From a checkpoint of a small encoder-decoder audio transcriber: 20.4M parameters.
Rows from block 4 of the text decoder, named by matrix and row number. Rows with one number belong to one attention dimension. Each number is 500 + 50 x the weight over its row's rms, rounded and kept within 0 to 999. All counts start at 0. Numbers have three digits each. After the name is the row's rms in percent of the matrix's.
# q: cross-attention query (decoder.blocks.4.cross_attn.q.weight, 320x320), inputs 214-319
# k: cross-attention key (decoder.blocks.4.cross_attn.k.weight, 320x320), inputs 214-319
q.147 097:450455510454536492401463402517539634438439519461515469508430481478448592512432485519618506523386455456522490443455487539495616556536513535510539442403476559501484421448568514369547455481442507551500599442496465511506510548547490369454498550453475525562457486494435522503538513526488474389518552507496551521506539470464
k.147 094:444569501473517444494528455493569527402486541599540598560501522482458512551565551368487437536486381522638455472412507412497559508541471460519543454450534516474470481552581534524509474472479532480486476478506485479552557451549476580532448534535471487625580515528456597455549531497527460461623503590525440456484501483439
q.148 090:462466441547493482502546527541453577393539428571484521535491523543509462495606564487507486476470498489501455500520501547422542453512497570486494526485534492501375427633534582453502446463449469488527478551454410511505501551534539509570553526482468432408527506546532466468493489461625458510509459450565511496415475529422
k.148 091:503432518511430534524524440510529451517567513630575557421538470503426469508593449571527474402508409355483433399524462554530504510534515522512600480498538478393510553430531486538469419426526512500522563518546473449519482524521431477457428500527570486551519518541531591571481484496440555419551499562478530531573555514531
q.149 095:440488564533519554445526488478432528498426508539543524458507586531537497580514485366485455515407445566569546490452544508508395456469583500560527484461529567545473504438461488458552487436517477541457556603516506466586559453452505448495520487475528553493490536506554430478485517401466568500560604507374519467530568470429
k.149 095:547430458543480519464467505482542409505435442432526454518543545542513492522471511486489475456574512505471405522437453478504339413494497422501538406447501583560462494505509607471443477513408475523529504529503408460478426555535438471513406454571408507574528528489525524474546405393437569459501511510601464480571442465468
q.150 093:493502525490523550483475373544474446536505498433518469387593530448530523474493466479441502432483482468525489532486403497547476426495516441512536453510483542551504552452523510548493480567597501510516458506507528409500490489453572549478466480568443483493452477530468490526522508464433425576532465532517528436529645462486
k.150 093:484499506449564541524501518443502444526453570494492553559524527554513480543527500453490556503458578502610503486439428465585636506496470508520494444486520556563481469499370473473471537475519462390468510500490448507528457491542552525483554421457537511511494552498443419466484487548440590548503484552511507474500433438496
q.151 089:528580499516542503520501502436528414426473588443574489482500625498424456584560558547439555445547476514403537545487551476364375481530549476457494560401486492460537517481445384524469419420477480479500404549438589418513556582433551519445559519469536505521517549443487487472588514612574427484473532620441542425452525512453
k.151 092:538430501478473599505470459445439473414451480483518551366408381442544526417491429446485426567520542494485504542508515488472475526473452421530499510500553470533536544550482543468524562475465490491586480464504412544569459465508551336386456437536471629522439469423417504530553458513532467462533474442462525540479513420463
q.152 086:496461582486496517495468502575531447528490481555453554400557490476540421604517373487486508551552446583546495496448505561549517409508523468576518547447505451554467485567477503478478517563445408409494470487545494481563355513453497519458471476447464450563438566455389464427425527596444542444524537470525454630560464549442
k.152 089:528508390515483429409600430557602506514599585609541413474473565575523532512558472478622503420429448466525479464474547505511499525527564446497537466412536518559528435530494541521496498580583462583578563471462491481458356414536528500456511567478469486581526504505446407508552523518489458497540568552591486477531492502521
q.153 098:573461521492436444553528475508446552556477474411323513427535465492512494534629472465413405517495517545460452514511446411459461544576427520423436479541503490474485493513489522455567467534508512547551548585504473488530429510523536505520487483555478503435567474526511493448442469526534593441488471527448550537545453567553
k.153 090:438498578476494532488469441444532638534604474486479560489517531580462517544475574492502429520607502543554477454527475607477505435469508542488549497554500473568474596517466473429412492423503521615459484467551593580409492424548510476532490451404487541504523364508460548476516576449456619415450539519535491476551501473563
q.154 091:563531567383498508507552532477483536540511456478500472499528567428472477437512514551475492486502534558448435441480472443498507509569590530593519524477478471484500546433478569514548574584466502498483450530481441490472515469575473490460528487546555446491513460508530521525469428512538438493519444527449496527563428565468
k.154 087:560567459519493575421404487493501416535565443532495529555472505617533493529454468572474504418497505571401483503470426471586532462477501560491551507522481381597511483501492550499560513575608440550563497537543459488452527439532557456516489500539484567523677531456517473524431543461479522613561568490479493473508492634479
q.155 095:485516561479486441461390525505443468444480543443482494475537527549528514550525591564516528598504550444572576501559543550428462474522453532466429402568526550529535543486540527485428366509478538629476474526532397441417388524531551538463570576556478520559570467525486425507542461536496524506524506567554444453537491462423
k.155 092:462444524522531487529487479497560539517451482398485594506599535541501620540555525524545518481454467501457517468461576429379498480451534516521597537467541458525549499487544509397536548438443510505490486496598500389543525505493430500519512410523566472577504465548454524402558450454487419442554500391463548496537470456531
q.156 096:460532397399523461512512470498563442455457343465493484463423564547488585508482455481514452522570477517511399522537541485424527490511556481410468499464466501584520532451544550506450505446480431537500481540598488584553476487507430513424435549411443469433562578613505540473480450547570480450560484455536509486494504487542
k.156 094:490489520449575487529424488419459474526530522495519430574550425541498527457554559427562486482613488479482482456534438424507490523524489493501510523576454433550365462470455514555519547473475422526511559585403533506572527481493519462395447580558515447580447439432471438546487459570508446515539467500504574480558539492498
q.157 098:471518540495527461492492580519453454486504559497492525464414536481465451472449432522457540560570581440503580552576506537505417464452422553490468398565495537503483507506464496474474530504462433495478496452469535538559451461473541461552464532519562398641526478523456485557484531507529510540473493464445579547478518456487
k.157 096:552480569553532533543580472520496431528509453368487480481520465386447493634511566493517499453543554535513459504518498548522586379455435460493522510647498488574477574524492445438540484482600539592516509456488503494480594563530574523526585468481555584542498555559488516482539510475439514535441467548499542573481478531475
q.158 096:458530516564573503527496433476471470529466543518523512501580490510534556540574522592485495562502539508622537465521511542435550496434509425475443576436492448521529422486505480406551462508487513496534470428599470517460454492623526420500513493588514478410477361485492526510522533435443542588509480472505401471470530480541
k.158 099:422558480431513463477556545485467434491479503510473430461391533557522444489430502516494529499429562526420392493406532449402451543466480515496418453560406436441473523550485484537436435480503566614457511403463525536553401519540498521566509497545481542469461476566510420539529470487522454482478461419586607404587551429468
q.159 091:479517494473541415461574432464499485571520492492536419541506491459420576537611481556455445526512557558499476479590447536582465439473480578527562542514464519500446557574485385423503492581468558499481443466499589494491478484500532572566529483495526486513479434635590504575587439474480510564433522465479532462471518444547
k.159 091:511538532569547449514502618542581493530499407483560510375527489489431450526508465572419538561482447492372540456539423465472529488486468518524439469563500515530493545613538480519552429442447452514588574523515500482495516435446471423467541568480527468473548523542526492557416597453516487526500528618366493491467528512568
q.160 097:471400582544533389474467513452589545569467534420476477513551551518538467468605432463539468448379531511396398591509483562527553592487552534511468419525551469371412534533619616510526514579508505469579550535510531523451462495476519513490537452458522473495489509530485476523468511548403425458498544462452467423591488501541
k.160 098:436475547588497592510464585531488512489506534451482440492541526529490439555411552467442392517539560442422532484503485443484388515464529436531532442450607549509535556519632652524547509504513507411542606560582463498450523481423577555492458579512577411479486540488495509586481541528539468475480430486494496458508556510463
q.161 101:489531498447451470537481497490505467494531576507528458547501427496498505448481414517588535531490579466460534550470447450520497493458480549556497372480536576490504520486536366457505519475533525452478448526474428444473612539497467546570530515473463425464429473422573611496556414560491421475465547477512319538516537536539
k.161 101:531454558480514441465465571485492409536553485485442543488494514499565544487550535557505567502436491494430537438553624490510543456503515591459491446482443510513379568483469533427590552646464520495546488522564526549534515509549535565512521425514501495549388348471453541506484422517549472444435520418509462538497526551448
q.162 100:567548496570461476568516533454508562515574411586448507495555463535623436508523550524568454412435595508447465448587578484495527539466544510518485545475477446538494466468528546562442475585517435541436513497575418496548535420610462470453499485559539421561527608547583516505537454488503499569513521464450496566442483448476
k.162 102:521573442495462588503504532592431558471476481535585579435472504539394487489504491496519498479533571515454496557541598493455504481443527469445600484633529487520513514526436514457512381493446558407556442634452419580432507514567532460407531545435444541534553502569531512461542484534584503489522561456521500549530444560473
q.163 096:548513471534424520474503497562485531428467544519558448556404518416433452461438438519535423512484551499426508469494471512421429490560385542496504529560503448558550564491537421505516403529433558488527571505539542561514510443557497447511496530468489464616448553511487442505534476451574526468473424408459581571444503627559
k.163 103:509495530567558492481511563545469468525466507493527373539474553476509478525456516574453470470461413483473405497542475517568486577538445564460415554504459483533503497491536466539653537477435482474526456508430626531547577524467457468477609499520477485531415549502507446491519485495567525444428565635611484566507481605509
q.164 098:549457443476416553430530504552506616525512491467517573459500440524487476532504433545505542468557454444552489440535516453506445473520548564484614477554590481510447401497589576487473424451562450546520487442495440555520511561508493503514454467469388510410529507585519573459526455596524417563536543506524469496519490412487
k.164 102:531526567552537517459494422506422453575538452500465549481486482553448525450515410470462486505556474500513453523511481582473413558592462474470493500567450495526500526535478506492476474467560598477488521489468457603464497523513476555430504521512482507561555518547467504598492510404549537534472456524552425487511445504493
q.165 101:472482534477555476567511397509531556452488490450476581437580494548566470553474589450576509518572553414462478446460460408498562441470518604451535374526439568460500468450498512430438467496547533447521572558471459499475491615601526523488500514522579533594452575454511479506471449537404428500567492495542436443520499520436
k.165 101:516504488505490547521550525452429468548484495565460442473493482497494502476481437559476438539493591543640527457472447474584507482518428509495447475421428592544419487532470534519479474461544435522546538472484495551480539551471380434512628508542584425444567567368477540510469390551478499518524445535367484490514558565454
q.166 102:543488499513547485417480525500546528499525540490502434464485508459455518529425459435464458461550423499517569514411409534490561494460545598592518533526418485485480394499568428558515556453459525404567500484558528395544409533498502505508468483467507502419491560507477499512571536473527515505484554568626532459574456546497
k.166 104:483505473482547468465584550432661541538453463472483540582504476439537543571485518489506515526461505547585457604554539436458447564469603481515554457497471528528497438427450489479534487446558492501566500488586522527469509482440444495506563522554520439573449590507481469454406441534436465505503410607478487536559476513471
q.167 102:486469534505409491432525431541453573493389450495439519470464521474530457433580490498354515485421446534450524432444525521510406486599459447582511439488508529452459579447549523515560504545454485555504589484529450552512540477422445486468434601460509497417522557485511566519501599482364557407395533502570507449495483522452
k.167 105:487372542562528498471445532527463503476534526613529450474525510552520481535456480454488443437478503447506511446522470414485618534495436478469496489515609462576488484490533537462511524516473479470538594473463485433466428503534554484561446374550546540515440452550498577558557564540480476521509502555632522564504400536522
q.168 099:510530497499483507576531493528472568465530514529502537426533582454531447479481495456466539543525467462387448500510520512528542538510536508496560554445536539501530550445570554457527413415551453547448483572552500494513548491589601560461484462470579476400619364501448363524544560471463541504596503471580443436640514430419
k.168 106:404491468483484468384502546499614554436504468483587492610491344507468458484452557628524513573456514518514575507470475452448477545489454525493446421521520559486486512541525510555497483382504434413427504530551434502418472479423511422540575494513381525507511562470434477520535400599436492502528528455529463528446536466460
q.169 096:511476499501464485499477399533569499542475405480479524547549501523485521580525503452514491552480482576503459499551553541571404512516522538399470535553438537483451384523414498514568548431370499530434501461411518473525393477526501463546542517446468431547550493536481504561565399556503445544432535563343509494495594518495
k.169 098:564497470530535519480521562512581524527634521473477500457444507485449573501497388583488526463552456527526608561470503484567520501472530549536546531481518485486511553556522478490435403563448469486444488495437580426490495550465513654441542539526508443601409478536464437484477530439469540453543468516494499529601475589507
q.170 098:503487428408410370566485392516566490479499457473584526522554462555506565483492491541553494504502489472562480436506553505607429555410545550501459483411431558492490510509445498529529439518516542522596508563517495487492490519496520505490451529459461499575510543501465419509492446556463474494586448518491436525460493458482
k.170 098:622458567435435514523464544456498483515476424526462535447559472463479483490484449479472514459447496504407536433507488491526557591486423511465440455514535494460452487438440529502420289525436494500610479566452513463410491474494403427539514430543500479413515551534495443351468456593458526489425503526499554503534436473443
q.171 100:538490453482534409500457473432534434412532481492493523449486436485495469520490334518519451499560515501464455598547549507483449489440457564488552498473471457395560499481488477537436470536417512588467619499497516596546426460506486525482487420493489466535494482492474431453585463465589506434586516500580518459473475444506
k.171 101:465556536398589464508466478473498521506515443484448448464571442490488444555480523470491508459552499492534549471396581530451488427521523450476443459581420513428493449414437499513508490555494537488592376551572535373558448470451481419573456502506592476535508528505448507483553445392470547474393453407478487470587442495583
q.172 099:567494451412501420530501474446544483612509557491510508420457533526489523558461507539508520547517423505508457562482520473413479536501433413504542616505517492471488440474495501542372518573472522510449458552521441467529559556478415580433477470527488581541517501519507539482449572522501511562439442504473597537375481440453
k.172 098:430507497531530582590445470470521483459497542430525507526492570525572659455568548502493534437501495486482518507478480511467518483508517475570438439475531545570479485473498506458522638582463478461482425466469553396538482453518495508417412473569448489494457500568603536464433504564524517489496376463450526460590509517480
q.173 097:509580560498434446543519488585446498615415492554440472509464452466564439527449533526497464455499533516499468594583477515458536451455525509526514510552432460528546571581460520488480571506518534492460393491437508610558580514434407496489485538530552458616661462551603554435483504524534579415483521553516579430427485520572
k.173 098:555536453540500581596521519624507524517542535540487469476540569515472474591510489429485328500498442417451537505502491554486512506502439588532411523489514434476495477539557471506531515497472508529572462554432550489491637454512496463510601487526544490512499500476535583484464445448582493484483483403565474498459590499510
q.174 107:468459499451516441585575510438459470641465492537479461509594467515573476464488526469504514474447516515494456437430463524562515541584388433520570421514459521484533513534474482443498533458516526554484507511536493572552474494506522488532489508460528517520438518487417593451473498501529456528510671474496505459542493438476
k.174 104:502523506515499484493490499544531524562527534527552441492544541598518515451461527511586480480557506453587479486474487503544460431487452542429553482419488542448541503416474455530527543410494482624446551534470483541508508549582650476600492458460521472420545528497546492524521520437529505513575459453532425400462541561412
q.175 098:536502505561548432434435505559519481544606610522490519437467569480570463556525470531529477481432600481493553471653424474561546434444448432495527531500531445430478470516543453527465468628484505517490510527482473537469616557519496558501572576515534492483517595520425514507502485516511483461485438496469473518452442570407
k.175 098:524521401439489546492526507565467482535590431565428515527460464551540478584452533462390445480528599526522488551432572592475454491466519525451483509497400509453460452518589557463417461469479405552529416520470510556588584563492555493464538434533458437515526518450467528480450527478469511561534483476520425470502482538447
q.176 103:620488481507530536464596498452496499437544430469417540513445543551507559521482491573435452574510493489521546499552505513395525449518399481543557439508538590470537530528492516446457522509496518475419518510470412472531520566468480461446611575497493529370573472543491517513506571565568544449443516575567432464588467472512
k.176 101:410575529489428507511492441544435525515507423482422559475538476575501431568435457595514409479461465422545492483441517519474382627522468565455402497491466534589467537482603459508495517491543469583460526478490465423457504499477484468496450510583524563554544444478449487473565464519500500571521482561467494550463467541492
q.177 093:484593494571464460486501527379425500483428546541511521467527529552512530490484485423479552488602533465508492515517521463482614440460515517542646417556468470487407462554503489448491539513411552467557488521535501449445553531418506438532466406480495509512524632568485530501526429535436528474509482542604448454506547446513
k.177 097:464531515546492467478488496384508540516498375451482457473513515550436508540491458466460524515500429529475479573517434513518594528475481411517522470508407534402440499412470551459522484467550482544540567481486538486469475498428527498549440528416486498451539473443491539447500553513509591433538504579469413445446510533573
q.178 104:574540505509429530496489560494551358458529503455482530528506454409437554513612406557474577456514497526499469474496528493536502491523469582529573488463505508506534457521440503518434562433502463555386532526550465467545429481444464519530547571450474559501442550407419592499459504518516494408395467501467479538520447468456
k.178 100:530465469510480413431495487475518500502584506536557541508504512500541573479557442462565459566550504478454485419539570487297430497522572500472529529478598536499563514440492419472455507586532527511489562573565508497518552489450391431432557617519517448577550519473454562506447525519420564465410406469454483471530386518536
q.179 097:493507506543501481451539383485540432508543471515559521494508524487452460507519540616375375392468514426534549561477586551502507493610483523537453579491474468480513552414395448538510472588462515514453482483475486471503515483506452563507483453467520523520454508498477499433532544462550554540635449503522360509482516421460
k.179 096:407501448390597507507487545499507556455550477456513512548554482486421495502569506514573419453453440426456549495390522510516525448522510492525485517480459525458470580452513434401523527429463494541457571541418544517532402512468478469522544525539472492571491452403482439547467486410428504545577453509413564463509481398402
q.180 108:450525476516508426455558423472511540537524468443508548558539496437472452482467516501448509534535464528465501533504511444458457548535524497514509429495467456476387447507501517447432458407588440540557496480446512503559438447482368379522464403506525523510480500474525517526482470527486464469586533586443487500553406466470
k.180 108:527521511501444455513481540461476470453529562563455546463479571455470493395384461554493454486504457483438420514461490499490441525518555448425505535452600503574528444440468561506500490429470367522495419455543502491463407576498450516503483534470545388560564407535384561585549474535471501463526386498480482464508610485468
q.181 100:496465474471471491509535515493527571562594469466553529361525474458491457569480472439531440441540470466570447514522581489439528504500468478520518491412608484512546457482597422444435488456514486552503587511517482446477514465593469492515551542521581405514400582522595561497467497552444495472528524408474390547491464496475
k.181 099:517467486577563358405502538527430560489466407501497570547572595578412580532476472515514445531567490490483551451564531529442525436523457507524617522569536418562505464495552575573492498423510518474527495523486485544564529586504431506512628421357482511475515504494439453489561496537489450477564369536471537537487591439483
q.182 100:497547461418502545514483512395461511408556481492473460465552498460454532528552430446518488488564550521527497553407467472479597497381531556468462518427469526382433451535515548516415523525523389591512442577477492537541533554414545490509445550515558524532428465549507455495571463635517484497487518475564518580473574496471
k.182 099:441458489518412522478511448453566535471528556493413500476491499445494483610513521521438534514553551557423487491513594544438494585521475407454573460495558497522569499445497479452449509491508536453513518510481647399568533560488495518437510488464512494497425543450471545487524496554542555463527517538502458520544519494492
q.183 089:474550573457440554393504507472453517519486513480444458534481504453495492392510462591554483507501483507500545556459471515520418403478518543538589435519518484543413597511494569487440483516435475535484585391573562521527533438479462491453444529440645560536488515498463383501496547389473515521411517623487423449445577585466
k.183 091:510591415449473531476495403532495510474481522526499484486534439435498543532512566517445445479430527558575424405563469537516544503587494382566538603561564533502470552446493394534519508540530543466440544545409423481499478486471532503428474556518480429445390510524351586470439564460588508494463565447598425414548476536421
q.184 107:507556499529421520535521514463545571478498494469395673640520503455524510469477438486535455535500476521538537486437514393537484518535452527486525461571506435431469494463589510463525465468530542486475550432491464461583442467501533592510510520546584439455515585442517499544581541461510515470471555523507561464500556580537
k.184 105:591460492467512546490514423501453543523576499569511539434512422509497446502446503537485443527500519507490421484510484638502521471468519476510505483421450555461397452440548418591551440558503424546475461355461582555450466418543432519533442545614501473536592534529526536490487442519461531495450474556564511516446541522440
q.185 100:419446548488497492452412569500473531515456515446518530604485490550504573529526462472487541485516537502408635537490463534516446476400529462463491516573533498476572441491454574584462486457560412524495455519487509538603500525398551511567542535462438522527566475512509534495448484528456508517490552554478432478603507494459
k.185 097:535508535455394428472535506444537417477543544444526429470494479474509526528552521471537557506519430530468484546500506443556490448581464506557520475448385499480507402549593584490432431570593481601534477458461552519466462454468518432489514448499517457543457480540507411409580489489594533529457436473480424496512456542422
q.186 106:493518575469533484455426489407429473634447466414455570497486611466412434447604449447536490569441530576504565570504498475490518455475414507546559590524476454545421467454566554490544458631523477399535474420478553566468502431549471495481554459568579484510510440509492592545505471475454512486365536510459560451387496491548
k.186 103:451418497554431592465432451534396497564554483567469454530436450495497392561581506452491516517568514512523515434494481503445483448403558491542565455432530559545535440346482482470490566514493527482397463488552464578465554390459482461519551456465607482452394552460483454504484380537576470516526382464525401452435423539423
q.187 103:516624547527455511614496525538499522503462516496385488498508466508498544566570467495457472453528618471579561489458525556490440391556512471522494461431419463542454537500483480466554562528554530538359514479449453548571502542514550498535483603516434512494484417471529457531505569452478473531463546555577490458511558563568
k.187 105:522422526470447508529410515541632440516543474515527501524619569480523461556547576535534438426584564521496536493427470576495492460502553474479455462446489475495430616433439548554524532487518516512490619530400586400511468533516496494451427515561394580582554596536504568478532478506467500495472545451578461535408467550518
q.188 103:549444494551553426531553557532516482501464504585445498494466515522500593468561511461536460485481577590537514472532463598489391565453486509476455388502550441487482520479591483519580559541522564532551494432515567584433507537492522463608454507434443525522519484545445462432562402483478467481473499489471380499466558467442
k.188 101:395513458438561468496540429560572450439472530426498545467456483454517480532453547539491500494449468521516466480522564479487539522466534431587494399494514500525443513551487604490448534530510407491545582493364496449458493450519483590527398461569577552460430482444472550519555543550472500512487496539472553553526564533470
q.189 103:437535528552400493600445427417507524448500557495429398486512461487471575530487523521511458511500629483534534522462491473573481548497508549489469408482550485430539554494448501542401505586466492485439487454550552559437490550507480472470547417506541572560482451437505475475593563485514485436548520453488531520548448366455
k.189 103:455502520480519506524394439530422532401472538516524478531484499426491377515552492545533419490530549540493531551477569524501494493484459535551488504513396631538436487553483596437499557573466516437468593380500487460514444386453482515467506511505540509518492541462460453531569553486514500487561506463450479506459584532583
q.190 100:504544551526425512551511501461499554550435549563587448448507502445509569470460494515507508481432517539495495595489549554491487420453365512526442577533492514557521500467487498470533503526494486360532536487544520453458418431507365518509470451498512537466434572512509537488405488514446583526531468477495412470553488539505
k.190 100:531442569518440452509517556474423470463475511495589567457585564573404514529463544585478528522535410511608464470488441441442459579426498526513476553485523607458456539507536529454576447520557562510481477504504558509517579495527550430561437534468548497440516467509475500591546550469412476521558560606534509473429480474534
q.191 100:503545548487513544513483452456557509528445551484471488495521499443526426509451613492516540554421428514446538475508462506521594451438509436498419551525519501525521396487463509434464521426453448481564466579518499501541446533465556437439558449539653540444454489510478476553517594456590426501555401598628510555465608525487
k.191 102:442517406589455542575514485475569583472438531494423504449563568591408472463532483504464525547492532614600580526556460413461466559386515476485495450538445501535529483457505524550431531468551586453529408492468565520507486540449543547473617546591506533449570519522436510508435394441480481510476491542580497445463422545508
q.192 104:474439507468501442472433412492472541526519519446644548497443574456444459555538488506604489423507551522498564510541532449531529538491568487442474526510422449493518516502511535437520470474510547471479561495489586492529387621464489611568505425511542537495545525536489528475592469497509440510477489410603440514497484510479
k.192 103:512411552464486458506549517587527568453444496455569443537502471465449549528456456432458576497447503391455516522433430500489538445491533490557498531446476485622470430514531457559467445519555555498461580415504528562463421404522473465502495487500571493500528472517524328414494433498575461435506490537466438422442473435524
q.193 101:449570482489525568565542542535446498548502459520549513475473580492499459445537540512474488596521461449436563549524586530464554492435531537463621472389524472464482540497529503526488574491470456515466440412442472460503459600462536464522477572427457530606444526474549517525444531500501516543441516555504510523334507508593
k.193 096:477476440532569497462537488510571424438475523546477536491438417458464408483527492546551432535460610411499535477514555435454534507426528545518370513462502452548482565494478497522589574532561499468560488515509449640423550511521437489545643453482477551543505530560510592425561505502419487416461483580563519503402411474585
q.194 102:475473478519509564597579562450494471403471566459520364415446536553548549524478526471419575469513553481430562538546427404518563431446510480479543545476534486500454443467572546513528435501479610526490533483640511482423491465419503545515540436566526544512500454499495544481429478474501533529589471486464504483458571609451
k.194 105:480438401494571534513435492516454377411494471489436495463485475518449556548522556533462431528520489533488355487482461490549388509527477497500567471574512508445464584522524544487526553568505433460512516501512503489480513522531399384503467547504456551466582515482584516478534504478532485479459464525471438485484536472514
q.195 103:477541535542514401535534552541354526462450526411542472473499499493495526481466489594441487463559474470506556453579559490474482582572489446480465493462431527418436396513498555546499523490560482378524482444539488505499416587523512497451588429572545490488447470473477539512488486504469441468449528425519534553527476599494
k.195 097:514459490505419632448508541504491438479446504479505479501474520511455490499497492475502475516525530435521506482450503471566518551481536535491510525459513449515487495518449487597414584465467537422515448591548558429480449481430551584531511453535545492403539521533488506416466496513527455487556453521537557470431446505453
q.196 095:544588494453425471502457519418416569453449473437490554516581561465516442520543481480506552600464475478528549435552406518551476470481452470570461496476449437447391457392570509561485505520512526452466498529603486415492503494470485489565460508546447590609503443469504454533413528521481480510504565450457486477447557449494
k.196 095:482547502503495534493547568367481517428445482524527477474545477380460399531513456518489474517470542516485445484465557475519499465423464419506485536447413579461473461437477534495555385562526514509556421479517438451506470461524451483450470570493502503477499520435417490448476532491565480565522497497359438578559549514512
q.197 103:568422540450519517518565489522522441580445510453555461451474503517573489586554572355495426452522447521456529546522498543487462602392451513428520463514408551431410604502519481481382436569483518514541605536470554460457469529536488505506543525477555504493496512572583507524473527530600470519430409494449544430543464484416
k.197 110:516469556527464512480470593541540537453467480416502555455500483528539550483472570515527461552476504472512441531458428511461628407528479565530498496570467487538382550492540588493553597466501512459531500537482512535515550520521497454433498522500493560564475475514456500498440533466513418485538522614414518537497583573505
q.198 109:465472476465496512576405515529483488499588515525464472547526486500571392529474477519460522442440424436344503499489522544477457371391508458566526493534575504562557584503496389578532503412453502532420517501545460474371438455609497480486504487519623429470555410514532498456494453453498528432559548555556466480458625504410
k.198 102:459429508435578564466504556587594513523522450536503422456541507533490514614502504552466575559547608517516465586492503587579467563519442573518493526477408512323485500495411485503479510504510478505522480478460513456421522508522481562570500496525478465498665561549574501567473527504560555539603531461506483586474524546443
q.199 104:572448469542472514496509509476481537448484560510544385486514423555559430526514469507633425653476517642487547527437475497554450463487479487544483550541466525435433525490415455570469559540502459461446489538511466523533504466512504509516632462549489502411496573465515499447524532433476502484490563496449605458482476542510
k.199 101:482544484490517489556448504569470501458506498506533576486434444474581507568525472485546517533539474513436558480571537470555505497426532488538467517470421552443432499452487582442524570527491489439485441579467594400542596497508419416457485543521435520567424412405488463430447513459595418566441498481453476492459555448457
q.200 100:489473479439541461510482457497469535487444465508550459535524553517474529594426475587510534610475504620535554523571440457576512512483552484584513380517529489453532389600517386439425563528491465483581453516489428413497424430553475501492519498502489540508422461502476495502470457480596508547506508609402536516458523531505
k.200 101:525407552538454537595463510508500398531594454536426495529524554418489563446449540521436529485542523406555382524525511457513575473503526520422587475526513486609515601526499462437504455554514433485472452493527455494501536451486450486473562564519408416454515427532530469492540529444528480468502454567435508551482514577468
q.201 100:494428553528436428475404478374518537521561483510505496506492520518497539547455557481507576551577547480563675388477450513531478527494462380529469523540469454481466511455549425472492514502467547568470503549490503457452474520376502471448507551495487454517490606522520510496438509492502491476592420428478425555482433455477
k.201 103:513509515518515458552505509452574445486562538484435459556525441409425562574524495467399460559536482484447511439434501491581507523517542469502490613389461493510479497525551517327445524518529466486442561403453486497566469477525555517542557550497596519494467420575431527557545537469494548528584493515471454508549390503510
q.202 103:472463580486484513535540631481403561545397548574477616525416548511550520534429539480445547590517596471469534456481433500425520458531515575465478417555481527447560503468552472436506517564498395506480505506508467487471458610510469583549467416511510476523518479501541576491488526473430488611516454607486510513506463559446
k.202 103:510533543505524505560489487365525451584453575531487445558577511524540511427610484564521481413461544574526541585383474515590567452557505560568596487515483562462517456498578426498494405536509483402450539584400500561462489574440517473556547453447515511474515462548499526511439531516496528461498585461449516494472465523491
q.203 101:498395544515558525589520465550493513507529453440407482439482507513537474571443514697600540417452554488466555511485536443579524566593433437584513531419458518478521474493553521458487442478452570392484468492506536464479562477473479603589515529527429467505473434493589450399441529475493428440529500380498528526530502457398
k.203 101:488506475447485453430521405513509540505527330478520571460473431487486502461497449514558500502560536442493471473509536486392532440553532464501504456527461462479497512508577503468509475572411482550459526499492504516597433481605465464516438494591447544538512427505548471509453470538484592635586514536416523617441442598551
q.204 103:462517552435459523529576411501427552503451571468495508529458479533498461528411476493527529607422531391483511473444437469536492487409516555507452513566586532570460556629437542568515491479488507491541573515514499504446544573543524428499422473459515555511517534585456449553601506583571496424548521528470417446519509554494
k.204 101:452535504537564526470369553429525427539499591490484443472578538485536531576526512462514581586534505544541554518492410533491416547534447573564528540464511507438501545493524577439505487477441528524489550482586549482421480519493554558476399501582506392444461470422439536578539539486556480474459566528522554545587467531530
q.205 109:455599497410452461484499471451539461462486450517551697469474538592494445525544490596449549506476496504492564526549475480513519405498411492471470517439445476515502469527527472488415513533530439532523508470535430505497511594470639436519481494487502531570507465474438529552544478458604483521522541443538560509504509534443
k.205 107:437479528523472517491538541548445491557454464495560503538623582551501404512560476474605588493532500519556531512509473512651516455445528546479486442424485481577405478540600509536473539507551541488500432526501442483586534502571513407597541476413491492447477510585580654475498412475538490506542457459565492500530465442513
q.206 105:429557570537528476495604536429521504529495419498495378546584532507509441535497510444547530563484444611479492458553462544512452498465607424464522463436521450499540502552493442590532448540407527468561542496592492530357427480404438517471490584502485496556531555474487507490492487405563447515560531565523468500470386508550
k.206 108:561474474512529493510551526494518493433451418555451415524480531381455424632434527541561452467486477519478470514533598560578492496477474539473510500534489489562462517527583578457427569505505472579639568458555531489473484607465593390521402525548457417541523477501524519589466531491540482466594543545438504532561454526504
q.207 092:499528460549441535504499529524459541576532538551418446489534440489518521466482440312440494489389499492538492567532517604458470417501546397488541581533455580480568452506536544453549492503525453478391474478531514522531556482518467492522510445581540557513438467434516460468516537524435543439503454576462379498457467582533
k.207 091:531533465485576495561476460442597549452405468446494509403464496441622573567400626527470540556492472575530518520537593528534426465530515490565524487495448551486479434523493479547460554393496499484581487505534484520527432542528538513489531529510524557450513571477513509537519478541429527452381448521545518526456496474417
q.208 108:389499554555539495546462479483504530505498507540488454544515423471498503499480544533507482521493532551618665538539510414476436524553546531469540453437501497466423512414446549550525468447546462504584509521432541499446493562560444424510476500490436521470520500675501520457417600487574504452502496532622472540540539537419
k.208 110:514557475482530443551382503459519549385419454549442427383515493562471418490567475586414508547530551505481465441491523459525433481383500503465507530415525488578456485566515503487519441524503416434532477513559462431425488558550492489481391493433560429453592472425423550606492527495497482486451537506519525570512506490442